Rows from block 9, named by matrix and row number. Rows with one number belong to one channel. Each number is 500 + 50 x the weight over its row's rms, rounded and kept within 0 to 999. All counts start at 0. Numbers have three digits each. After the name is the row's rms in percent of the matrix's.
# convs0: first 3x3 conv (model.decb.0.1.convs.0.weight, 96x96x3x3), inputs 90-95, a 3x3 kernel for each
# convs1: second 3x3 conv (model.decb.0.1.convs.1.weight, 96x96x3x3, transposed), outputs 90-95, a 3x3 kernel for each
convs0.0 097:500569471446544515549427535419437461576489496524605414470506555484471461632465491491513485516491522581563455495496515494544476498548494472417390403399494479441482
convs1.0 102:507489557466474525507561487558443525490551502485511527441567519446548471480562454454421490510506472506521541490422470497416472473510548438558577491392463541546496
convs0.1 119:460514495583617417459467467528537531537526467516476482518460504489450229467495423465499541443506484535486546531541500500560509523529423479472519555428490481454487
convs1.1 108:471457506405624437434545498575445463542528457485484522559535512620691443526537476514491446441558535519500466549666507429514468515478541485498501449608445473564557
convs0.2 091:518445421536522545517546442519589487584554470435380503486513469478466482412451441563536502596535462515441406639534563592446507413406435396391511425396440491494468
convs1.2 096:600484527479476527483514530531574511543517483593528445512464586525441521580598487537633533495445505545531432505535540525488483413403420486532554450593405460559565
convs0.3 117:509466497572497495481476557509413516479417491427528433481409546535671532494439490525624397370549581483494558535431439519468435480539479530542516514543545458501473
convs1.3 109:490513518524583532443409453552527501544445468526600506485462509523600416337420500525481511490455425455484446473517486459515410490450543515500534515499422570529499
convs0.4 110:531540467481516553512530469477495512525485484477521497560489470524494420524523533428488457229205277456486453516527493516524530516496539491482579557599562460480503
convs1.4 120:558494503638515445496487498476492531665431505531454504513512467562512399475524470411502563510492425568485350547472476493462438484476466467517505442449568452499551
convs0.5 115:507488523501473452487549514493411506492457469525553519520396507484471521477602462613531528544622530442510628490503529495499433491456459525571529608498500542566493
convs1.5 114:524477483459627517415512486496491470486566495399483512514511500489372536463521528492565483445392504532485501482501498560458406551485495532461479553523490490540554
convs0.6 117:464521569530487577485498556489505531490500538502529515498495531481484634503500451520385465565600615469416523547480481512468513519495507505519509524625499483473474
convs1.6 112:483522484323570587473550474536566541534581425512563416499494476484576552503491537528479475379461578386487539494515559458555502514462528483512555574483470506482459
convs0.7 085:653533466579465477500479500485559586485553557479451449503522540420485510477551445587499436535492426470506456536573533537549514429457582448451491482408417402437495
convs1.7 086:495490638474483532514426481510522559473537498539437417503500472553590521466601540606450514505637529553487343547533494495540531500554486605507566541448515579450484
convs0.8 094:513591393465479478558518512507550470554516456541684576527481510486486606502483507476434499493488478466514502514513474453595509426487450511490476463591556521524441
convs1.8 094:504500540526514500414594444413546453457555464474424440493517492434473513493556409496511555515484505503441482565381530493462471506441423414530524482467463465398499
convs0.9 103:513563466450552597399450497491622603504593484486459472524517491470421537461540523429512435478473491584493521491459523453519510427479527496484510498572538481433480
convs1.9 106:429516548434451498441550475508464491435490599423460617524489521473467519578520437520479470465516471484561493519465449524467549466486549541458481497607490533543481
convs0.10 111:588546542488503416506523491499483486527460494561456489484533493565465480480495508547517495518580545540487531448489556475478525463512472527517555573507474503498554
convs1.10 105:467462447407515507475506460618502459571581477514533470540500444639544415519365441454494446504552479436484535565453517579493543484450557376497514507546434489487506
convs0.11 104:400519485477511536463521458489526382470510404522511470524512522481368424476333474518579453493426448498467467508568503511444535514520509452517452475545534493469476
convs1.11 099:507519534376438419437505543488449440502498531485457523464449463517538415483554482530482492491435508490431496415536516467419401466453438525574491553488498512470472
convs0.12 098:631481426626528484548475427430440503438515545476491530479523526512542564461490537508482536506482455421517456525451433520471535473450517496498590659493452534486522
convs1.12 094:495486481562460531465461414438574470492550434473599578487408507546487546486552572520474433487534383549489500573506534560546483528514472532534494540490407528464485
convs0.13 084:487547516507480537488538485444503456465498565496418378498515506537527508459489567500464470408483487554535471481515452498447425525471455573440515509499507506473427
convs1.13 091:474426477392424435477516475608506580475466533547528556464501472539436539617542523448448496454575557469526572498446417467564504535480493516564392481438442493500486
convs0.14 098:462533506547492417516435547505489505557609512411376497481515493548505495460489480445457537319502596505622557449516445469576547430498496482509476478448442496508515
convs1.14 095:469473440407497578535580476538558521494549488617583487467540458556563487497656483416476421488438482475521494432509513524446513455454477485496462545446530509569475
convs0.15 101:519550531410599484475463518435416410500480491517481541511480479527557594460463572404496429372555456439465497456450474506416405473503422507484426466522413462482498
convs1.15 096:518490512546442433533480492528524497502545520552449691487513452485568466496507485504528508442565595425410547549485434523412423484526475419463474502513424446530489
convs0.16 102:542541448616457526535399491547535518435371475483546513525485523484441518558556537531409444568477606506395437486532432540540477510510465502506427528483547432491461
convs1.16 097:499545408491531479541506449498524584563483508459516540464432438482530466587591529481442497581519500522525393437466568495477580554453516498542522479434475439506478
convs0.17 090:655518441553520484579507511459410450471542492529492512486515484494484540494533558517493445455568499510511447495528530496517547486487492513514476552469472444468471
convs1.17 090:477507440497582509530553484464419494447501478481440459420515526519439577490428577606544429567586521539573518457442539400479577523468509602564521445388433499501556
convs0.18 102:560530501461531488497504547532432562550613555507492441553624513462410481518405489402467478533476492548437471501642505551521526410506463545516445414443546383441490
convs1.18 097:438497531543509549446528523527554551487546460579507515475553482488619584462381439479493524564427473569534554567588586421462514528510462484513540544479510518484503
convs0.19 098:510513453615523362507476415490491533492543469480484472527495524510480510526490490455452596523548471517460471462507490593462524453521545471446578452533533522470496
convs1.19 096:515512507562496418559471431515465494497514450496546430536416494538430418569501560488464489562453426451555511480494542443513532432452541510516483477527531544512519
convs0.20 098:531406484510530467572549527503446451503516551557579498550492477571386535542465571455513509447477523546466583530511540526457541552467547458494535486529413537438528
convs1.20 102:462514529641574575528426407560468529451403492563541550516377502486506510480531535453497456535462355591576534537526518470514517451424533482480505494499402465546448
convs0.21 102:532562572486534487486471522510467533533533492522422468498483531454498564518507433448429529498509549510448484522527530466434519509499522484481561602430485522474485
convs1.21 106:483539529513471520460431526603459573664369541540496548580500416538408506514403496465566483496531578447525500491517480563514518516514515526454476469465450485550528
convs0.22 095:500477438474474562443520469570501574531505488516580472449541649538491596444578486506419485495548502517473527491573512467569532468498558456516494514593456494484455
convs1.22 098:466487532508429486417441496496481507438510514433530528566527541519541498511612540419577498458502487442505435505532549501542474532497557536566491516520435525496527
convs0.23 100:510456607559519477555487571462494455547570513499489443477549488467622516557483473545514547486449538502514453512516507503539508522524526487505498538543528475507568
convs1.23 108:460552479618570471495574515517464460590431481476553473523426461468418490481405471485499493549473589544408548558528424528596553501489478478546495503482457514493602
convs0.24 110:496458463513557467539404499529485503482441406488489523512449514483420453530589510545490488612580320522549463493483500456610469530481498520457485479448453495456525
convs1.24 109:499562456505483558505535527411510480444583500489511539518495498579519478490518483570499510513509429543436445501505489502532498505486517471536507562557446507547521
convs0.25 104:384533677407522651445506599482482570539472511513466441509455512507429487482464543494521504495367603524478476529585581528529533531499531498521528502508537495566464
convs1.25 105:430531563510543531501501511512533509666460429512504499495536536464530399503498529514517518481500703544462491537554500509606519516425477458488548532595578451467535
convs0.26 093:455472463522545518450566559497453573458422477550549604480472551525512464460478422475544448540561435503601456456590542583458404387458446492493496443422501461448523
convs1.26 094:492430486538515562533524572496561604504576577491493577407469419530469459480444448507473438475514517434476632489505513487539452448496511609539504522487514533594501
convs0.27 097:588454459481547542539582529498470480528542455556557464488464444523512429506486495514543415459457502563476503471517483454410470517447392441430474413460455526482468
convs1.27 095:529540454462562499491549485484430512561481513463543458512480451517451387571588483585503471458481494480529566493551469452531549481483549526486528446528496512489538
convs0.28 101:628524427584438424502490445521506455474517472532452508442535545475543564487434505550462428553501581553529554489514498431325415539529515400537503490481489465520522
convs1.28 099:623530520572555411531504523484533503445516437569594501469488508522499511507476496544518514525529539521487538600502473569447468512441557381485491497451526544523529
convs0.29 099:553483480533532575500386405560517504499600537480453440570540529433517469474436487492527525590423442479407544422539446486471454479521502409471497526521439528484481
convs1.29 095:559546530544452458529491500485498445524454445465511429599596560561495570491429451529549506554439479496576562550472642488515488499477514451452446607469389486467395
convs0.30 103:490514509540486546479442569477484510591531471532497492525507441524492474524523476550495454412484390584582552533502474447474518517384490509491507507531429452571508
convs1.30 096:463576537485559478449460462593444520613513490521473526528523508463480572535449499465451499396483448364465391511505375494575450540425446494536479477450527572530555
convs0.31 100:519624497504560491473553486411447573468475587409490508473491453471503525457447529558562494508477426512543503474520505444529494501510488490406572466553630492531552
convs1.31 100:452440518435416654428496549448468566458524502417470500507467486518584511491490586521468568511473548526494435444479496433521571445534492483450467464512502408497518
convs0.32 105:517528523554563504494500488490466443469540563501537497562477540508508413480515474545448482500523451434498495443502484457543565438550514534601523520536508485526506
convs1.32 113:492502481517501389531553487487469516478453563441507572442520477406438504577492494523539469489558485439511505516469513632583542447545530483582501422550510476483495
convs0.33 093:511517534615549447440482404504520492541527538470477414554515446519547506466506503511498448454476475517530430564493605409436420484505364483503431553482452499471527
convs1.33 093:489508509521554515562523478549465571516538493415450574514495491480573552507488480612439374603521486565563458502645524534507443462527528580456497534531433557442443
convs0.34 077:535509418514540448559489417417535457412493489561558595386477395512513495490439377493530505458534469482582479440564533473496493497440445540466516569512494606421510
convs1.34 084:520509582532409569526481541436495493504521463464443487404428575552477458427526478444446518519509563427493476518511552446455546521595540447502584535475546458479485
convs0.35 105:522480543591474392549507488499466546531539565454482486503520486501475487445526534468585445498398329525511456464442442468505497527497488490501480524520568455531590
convs1.35 103:457463492529518603504497465528523480443390503576526520520461431457419370527531556508544455481539457568541481494493550567584486485436480498490579447559644533473498
convs0.36 098:499541436469498463509466472386555490445468501514493494501480549534459391556455515469486504460521527466514568564417411498612492594436536584505512538502510507524501
convs1.36 102:528464480533497565491445402498480475569581462421504531436435505452472407465508491497486544515459606501568614514503472474365470515417405498530507546471452476506456
convs0.37 107:548587529564528490480528536520375461510503463543525568515487592446502497453471536548492552465495503542504418490583507495589530488588579423497420502491533436398515
convs1.37 094:505560515603616483544514545440437527538574512482504459438533562550452562431479523502462553412589485518559505509582464544552517511584580348463466493458521538522523
convs0.38 111:547599513500554533500533495540505529459685486497681507557485502464477459489441537469538424517521498487383488514572544504519555489477533497536452476504483475446538
convs1.38 110:499557513497505466463514519477463572520436457519538511529403468526507451539573492436455450474455488480468490439474500480504540479415454582565531475421468524476572
convs0.39 102:531529518477613509576529524519573537533534510476551479541509470500437386499447460451447495569517504516435454482544489502444505552540517474482414441457475500469454
convs1.39 106:535548564522624473417387412554464454537432412414459567511498532536556488475462434422480496539560523427465553561605527496515401527408544552470519492491539514580557
convs0.40 096:515454547413482546463516474487484443493456414497442462451487477461503597521529513601454517536504582502562491508484496424470486479542510500510445448538589534488432
convs1.40 098:485475540419459583549577561474528514431558511489547534443545600330434558382489538603461530497570523588610453490483431568604431556401426578508444481498509525519537
convs0.41 102:536480551498511559503499518494419480450490574530561457510490457472376437460483422484540489502469468511455522489516546538533532441532495426517628495584665469496567
convs1.41 103:536476477506550516444536581461485572536449508480545544519415514531537465441396486469520518547476488488511473527435517457508533554559560489461521408444475481417499
convs0.42 100:612470477535495572537513567557563478537616564569592582512506554464513405519504521488420442499425449509461527499479536469544429503553490572480483498534439491402449
convs1.42 092:564365554637454572524498539471445464524481395477553458543563463436494546494577498508519521507526495539538501498591560539569581503424511560556486572452528509426465
convs0.43 089:446484461536520480531466545507441450498552506476483406540490533464510569431527445509436475482502517602475505517473461389556543416386474509460453430429418463483463
convs1.43 096:442506538526603526462483463552482527529420515556500520508436512540501470539464485455513577465427508535490494531534567533431368592494430472479510530486529449517488
convs0.44 131:510483482486475526569461443456494500456534538510498427481513578353712539541501523475465517599477491476509550509526494522450508528487579505432502459458489570521414
convs1.44 119:505519475552493468493391445506495456505470445544455517507493511563552477526531477444480504478550427460504481553514507588530545454453484527525479538488497560467449
convs0.45 088:594463366476520393466494460533541457499513521401390439506503479489480490508518518527456531485521455507507493546517597578497544527569516544513480535449399513555520
convs1.45 093:584553477482549567504522449541535561500511445463546532508427432501406456524527470492552475506549432461538421521487590476516503423398402469491437494537485571578504
convs0.46 103:510499546537506478547446480437452440496502503587689505554552572626480375473450460512481541523558542498463477470463596521541486520468471500486538604627521463486491
convs1.46 103:460477571479490452486553507516448427438524499498469487507536520455467528485438477525540486541448496550429503487442377462465480548565504535495523585470445453401430
convs0.47 100:431481437474441485376434469494456494429508470490491356507480488454484550493487443509530492553507504468515458547432469523501531476475534533452483523530484529382434
convs1.47 099:475498471537505568485405419536502507470457489461541527454491526458469576525531553477590453570469474494441440507529504551529517519471413440612484447533470491597519
convs0.48 100:470542539546532523509531544479489430457432445402478546446569443458489482502511536497456466556542519479497440477502492498503529544489531539536637622496534540526517
convs1.48 099:484478445480430356515467476518434445413525607486479537433521525423506500510460511551525409435489424532539457428580441437503550414529467508492479582530476526474511
convs0.49 085:442444390466523579499405555530496416524488489487563532500556488499553558600509496486495455594555501534448444584554470457547483417498494565513479442456490451468340
convs1.49 087:433530489558441472479479517522412554584594544531468446479600503509548480539542528513534581609511444541481368491435398486520517490579439483493504510447536544418466
convs0.50 102:533500465503434488437480482548515480482497505462452408441566513543605475540455493539518492567515496526440460492478492521555521525534455566487460544500541571522486
convs1.50 102:497482453432474448456452441576572522581540434465493532486509491573453413641499484499475479510564497485590430578498445517554431532499382545532552584584502535577434
convs0.51 103:543465452563478429442520471505502484529581501453535540465525473462565502444476483551508462592492450465632553499483517494555494468468456495459475510527477505541469
convs1.51 099:485467481642560447471533395508477553431533553465496495453551420472504393577569543489455533461555476483563444505535471572534524529467575510495409460597501589418455
convs0.52 091:474563574514596599519608527452519423481487514526588475521496548523490596451437510515584447505528623481496412445590521460544507452497505492488592436510535450500489
convs1.52 094:547526479537449513477547539500487451353431492505532474514509536521374489460528495547585551510534488545606509538487494543610511497530559539497498459419490465497485
convs0.53 090:599545572493511492485491454517596529444491513468625484534472416478486444487426468533554505435526489447539486567592564395499520455262363370488470420542505463488448
convs1.53 094:577565476420489511504537487526548533432490518439420458399430473533455535516478484521457549492522524541538530453531588478489516578520461514552488449454461506466507
convs0.54 106:477506564409509570522484478456378478476518478459570544411508450480469475491468575487508502502450441519490559504523531514551491463476440506513490591518590540479546
convs1.54 107:428486455416493492549535541468530600495450620551501528463526535419454568479476487545578478429491530441514553521479462382575528489608508511520524501517553520469498
convs0.55 086:447454501523555470472512474531473459551509513454498489495477547486508543493475586471437493518530509486519567511449484399487525528487501475439568455516600402459511
convs1.55 087:466497541517412534524527506507471526560527503578522442516511523560520485483513470452470496494467538453511440442470434503528563551509496414507535484503547501490519
convs0.56 104:444500440535594579481497505525511559515481535464470465515424484467374274485475475437491449533425384454500475515455450585463518445470465497488545562633505512473442
convs1.56 108:532517506459397467484500496402467541356437553437463520517564585498513424541534538540598488586461585530510552431460416467569611477487483464496414565488468464537557
convs0.57 114:490545491506510521468514456428502577486531560497526533474520576383523494491502401497541476410486448489474487466470468545484488457541489455487555411580712569497512
convs1.57 110:474430565481533638462499513514540517566415422529505550528575427451513539491468516484477564439469524536503578492547559465513447544472402551530608411507515502483534
convs0.58 105:565530471474478534492499489620568473484577518450460501419444413558485440484581526513509582515498387537493483475464529455537486440523479532518457565430447503471472
convs1.58 104:523433476525670534492498511503550568449484446475512578492441519524438446530464539495613459501540409478498511518531515505590524462495597577512487496557486471491496
convs0.59 098:495482482485479486445444486514474485463525446455508496455441419385353394401430449609518486537525555515502484493494495514479471465543458409449466425534527507581532
convs1.59 097:452517487436546569457525449459484523449406432443519455526437533525482513435551570518494487461485468572503456528577501426557562575514536430383445552493465512521547
convs0.60 098:497491487513449436576485522536470549485442486554553537449578496423579499506522506538456438417517544474482575494471531509465459509492468502548499515461477472517529
convs1.60 099:509547542533384420499478554454495502427457542529622561515522502461496394498535491538516476459431471532542438432559525456498507571525508442563500498441467538474535
convs0.61 105:401534532475566527476537482536575539505554495553586532527427465565347422451515463524539489446492535477517495411504478468536557455472520595470468528528499466466523
convs1.61 101:492435460569527583490503565432591550437475493491522498527356517564443480545545563507583466467450486415460464522545463580572493585518487511549531611538559433463464
convs0.62 073:487456473534497480470544479477437455448477508467463386449493532464541547458488512492518457554510524500436494531474626539479475424478511433435514447430423501416454
convs1.62 082:464524474536486450517568498511534541435398546477479539472553452528596456520515575506493441406528496519506543482484517543407490563590572569544533540501490608514535
convs0.63 109:526581456536528462529544485489468524490461510458529468463491590530511530499506577472517465474500520543487492565508524538475459586517468558530553650547573483418535
convs1.63 117:468499516674429431455385519572526523375485539422517490456487475460520494523488504475473440654506459497505449516485515471419449494504491464498447588548389538478408
convs0.64 082:495500517514443504496520566522544462444510500501483515502501484458430504475467521410519542481512532484480499491559506536532525511459467617485494470448431480470399
convs1.64 094:434462557554543506606473438512533488419476506521508589505445528461383499522541453464451523472528513555512558371439500555570535461455452534504467509458506489425489
convs0.65 095:431432502478569489514476436543491536514531469614611502464581512510546548496407446475515535433386470447453508443488524478410481411452524400496555463454525379451445
convs1.65 093:461562500465535504490492491562460448509438416520542444531564617461514575486398449546509551455464539473460508543509520404458506498498536527521496481536569436424529
convs0.66 117:493464565463568594508480508501504512490466503456464588493557469465510535523477571502453477579582523487437519485470500504466512504491473568506515561507530507496492
convs1.66 119:491538487483442519508459454560530490460521561550539484495513513501444488544434598475471526525565451473583517507485550535504402436459596504497511463484413538510588
convs0.67 097:446551570478580524524483593532516562507414510579491579491523508495463432496478467505532501470509549468547493441455528492509469561470470490499545499494472535568500
convs1.67 097:517537500517550459487545496531559479468443413412481467440399497539583496466435491503468534510484525509598515560523497578467465467443529551454412528462464548524492
convs0.68 095:581599473586502521542380502459514533478459500546565454438542489496413399465519470422442379443487424480525470499463468511567506421458486508536529534481521589477474
convs1.68 096:506593489459378525529552475470527536494608472524520511572610535502461349520535486563504511516475466527600451444449476423470527501549558468530430414459588511500506
convs0.69 104:475516482508487443505522489483464459504517474475552501499507494527486528478540525485470440463529490519534504453508536538502455608471555479542461540525509505507490
convs1.69 092:559451568463450567582503483500517501649469513570506471468458473501468429521486522521478470448508461534594601526603604381458466487491406529449437464471515496441462
convs0.70 090:584483464523568462512494430511469472553446364563493528469494507547525500480440475540566479540497438571542464453423516450424425559549467558463419577451503501468451
convs1.70 092:518497418546505457461544500439503475473531495511494512528486529473523493447369486514492511424437563471458528558544399445525472577587480471417516528521475487482497
convs0.71 113:485434509400383490432441540493532527523498501482431538445553499443489433507452480540452483384574504412489465500505477470436469503498469541465519563416477528489518
convs1.71 109:493520491466550544428418477446452500507451513465481527500473468480562450512530550517469478529468538528520555488494455520565485491332414483555534484380556507523555
convs0.72 095:496505435481577514589539504495518562539622555578605523488549522497448480480448460480381453523545561534497511462504503471484559477550549446492483563502595419483496
convs1.72 096:497440514582467530529527537492441468452493492470509482521558560501598567574582515463585594507593485482499501412422537430534494511542520465460510424487464565566598
convs0.73 101:477418534601580467478510417526554526480576514553579534542478513514487520474506519511545502464472509437528419444531490479450454493488563523523503473578536469526419
convs1.73 111:495571531534616482510491488501427438485409517442477502555441463540553547506522483444535514551560546583450431491530552506507502455428501504488508417549534492526501
convs0.74 096:472470535526544630543502506486544527451523513475454399552495556585517439452494472548523504469563599559547533429500522401551509532583501560518471469480479485444519
convs1.74 097:531482502478530498439533471424522484551543446467501488553547419526482413435456355502563566488514511480507621573473545419468496568480412530497554586576438477557510
convs0.75 087:445528482501611474474499579504475510483635527503583533488466474482531507474599482495493430529508529464488506550583554422475474405384452440489508532479531500448521
convs1.75 089:422500455444547487477473413453487494463399457580569526475522500500515498475532439497551516492493520482497546529561436501544525470514486476553472482492450484427463
convs0.76 096:521434520492515537475487481510458485452556506461477455506551570531562434472456564475470456438505519455581499532489525561475468494470538480463499463488526419397547
convs1.76 097:566474540502527577568618525480491505521447488413376497541651532516645522544464518520526502477529639506534558459454420540588482549527572508490437501361452530501482
convs0.77 097:523444415450462305462399363379503446496513516453432402545530545462501497477486488481485516487507523448485514475546517478445475523439496468463474362490476498526561
convs1.77 104:534531409487465520487394434532464515495558357591538482499511508561546506514482551416485456476520448450545465481469506553434441554488441511565509364443418509570501
convs0.78 093:500504547516509494446535438530522506536563554542603452536532497509470529488423541456466489470468518521471532552468436523467543537537531331529475355460539440424478
convs1.78 095:594591582555475516522445516501475518541590483535543422505461508507461451489510514529514572585475518498566549438487480466496432493470523470541585493447599507599499
convs0.79 114:529525551560544480592514393548555501507531612494588540462458533532455548533473443531541460508587571518469553457521474486532444493489457511495462469534396430533559
convs1.79 101:489516432519540535357404448539462537471406506520505517463516484468569527569605560478502441565367506483445462539591523484431476445509472520512514482473527436480552
convs0.80 078:534480435474449482479502523430408421461464457460476446434525468457494453395492501498564490525518443454518514510530504477490482427483486515513526464474494396430472
convs1.80 086:532443573473461478476501524528476463379461480516474485452469496544487506510569539553502481509439515540499537468462446554611456585567383438490473513422431568491384
convs0.81 090:517460532533425476603552522517368446553520536549520495518516489462474514497432519505502574476430462503478493428463515500504432488495505487478434515488484546445474
convs1.81 097:444443445482491494510588518557456478443446427432489494488550503500522433480456467602503513471501474509450562434478452542467541566414477482497389495603475469511470
convs0.82 113:523477511591505470466535553390458461540497508517564523481468491462401492510560539511461474498589432477505380432465453534481496525448507448493586390470472470514476
convs1.82 105:495460550489446549512641513553495603446478552592496568563518515416430512537618569525580392501410495492447468527498469614479478489391438488561518536482545529496498
convs0.83 115:557499492462409426481484498502578489503623480438424445572520518527873536534474482479556420501492467465401498494519489523500487469469495503483523474474499533511482
convs1.83 112:532518611520509524514498503531570602485377489566395555474484370559425534543517538592593459465444494431449496527575518618550445442513478526610536466518491538524502
convs0.84 109:540445491460526520498509504523557540601642512554560480557537505478479486441511476544479435520538518570474580495454460524553542519549513516580594420505507411417466
convs1.84 105:456473536488501531469501477514521539481422492516544534540456451460367483508447536584491456431412454533514557468560449443484481542528509481496565510602527429450440
convs0.85 103:470483472434438480458506541495421513511484525528497504400541476517591451435465424483515525478436450481530544504588547554574557483528484459509517593538447526489498
convs1.85 100:473532499508465570497571584523576574587507521524603606596501473480458384466493492540466520399520504504488441542597537453448495524419446473491561522561419457458464
convs0.86 095:451457425401523460466514443519460518520516479500465478490491482467484529429537476569561494460512492494446524529549554446549546396416504409499590427532519539561468
convs1.86 101:498524460533498477473371485521543491549518424502502459455582554446516487520550560546573513521508498517561418519472485427539502457577548471497475460379497417484518
convs0.87 105:562540477426537517498470541501521511450470459505638538495574475517397421531439458408425501474369453540460393504441474496495528467506497454478459509527494501503523
convs1.87 118:541551535546523501425383518551462478534547478496459589514555471490526436542508520474521508546507554549396467494460528489425452516577497520435465509491454482616559
convs0.88 097:557532520568579480504480528431556363497635497490570458531508442532507471523453473546573478562481466480439463466518453477437425503455500553489546597621515482472588
convs1.88 100:488494576419547486473488497525414468466407538563508495548562500627650577531500557483440617483518500471432508518594442498518437454478408473460475446457453528526521
convs0.89 077:567505504614555521481463469526590498504474522454454406497512483529551531470501521427539570547528498482566536551481562529549538538486517421413520425461493440474478
convs1.89 078:480527538590501522553514515487521469474452414512380497472476517550531497482485405519474477469456424541517410532462474478507466514583522491451452470570513539539514
convs0.90 095:501489508446505579385554512508498553441553525610544447503517538520524476518476470586504517531474575495501499501490523488495416388479427429502480567480518508453568
convs1.90 101:440517548509531472489510531557487513576473526500521494532449473564585523538441533465403524524500467524512425440538432462524552484485526522465446436546517481537524
convs0.91 092:488516509512526515549464496488547589499496499440402489543561541525504467508492562435497518446490500569476508494480529551539501479520450447493511503459627471499568
convs1.91 090:499441650510417622414443511490487539466488534405551480471483491455625605453515501502583469536449487484495559510541453435526603481447549504449522466422463549458501
convs0.92 100:430535532456430421450510501502402522463482445503451447518419513410498535493472545459458503470517476452521471501531524454474508536508453542498449499497408439488466
convs1.92 098:465485550455515529411424481541554414581474465502453447504454489457413475431426596530597583462568462558581555523503504538476536438386455472508557539520451433429526
convs0.93 103:471491549491457603458547453550534564489454497505491590474508423436387519502393548582533482564528532477529476508476484482518485500484496464494464415490552460479475
convs1.93 101:480475402490391595524458574422459514517425590452554487573475487486471521599556554572567530555525458540459446505530523515490521547498525524540499564591455574475514
convs0.94 095:625607543492492591522538463496447485497494536443499487503552554465369467465489478453493473507487462458529583411486502494529515602523544425450408514493474459564521
convs1.94 091:461519428545533532466500527556464564577520514468373520560582601411471469525456445457487555388527543425516565491513505496411586513493642445443503427551606512534589
convs0.95 100:484547542458497560531525482554422492475550479586501564478485528522419578476483499497405579572504516499489498519533497492507446521463443470530510481513487500535449
convs1.95 095:524538498474450507483528543513589422512462533476490506494468406486510536578493480517485565508507488526488448497479568536481559449524522494520471487617498519489436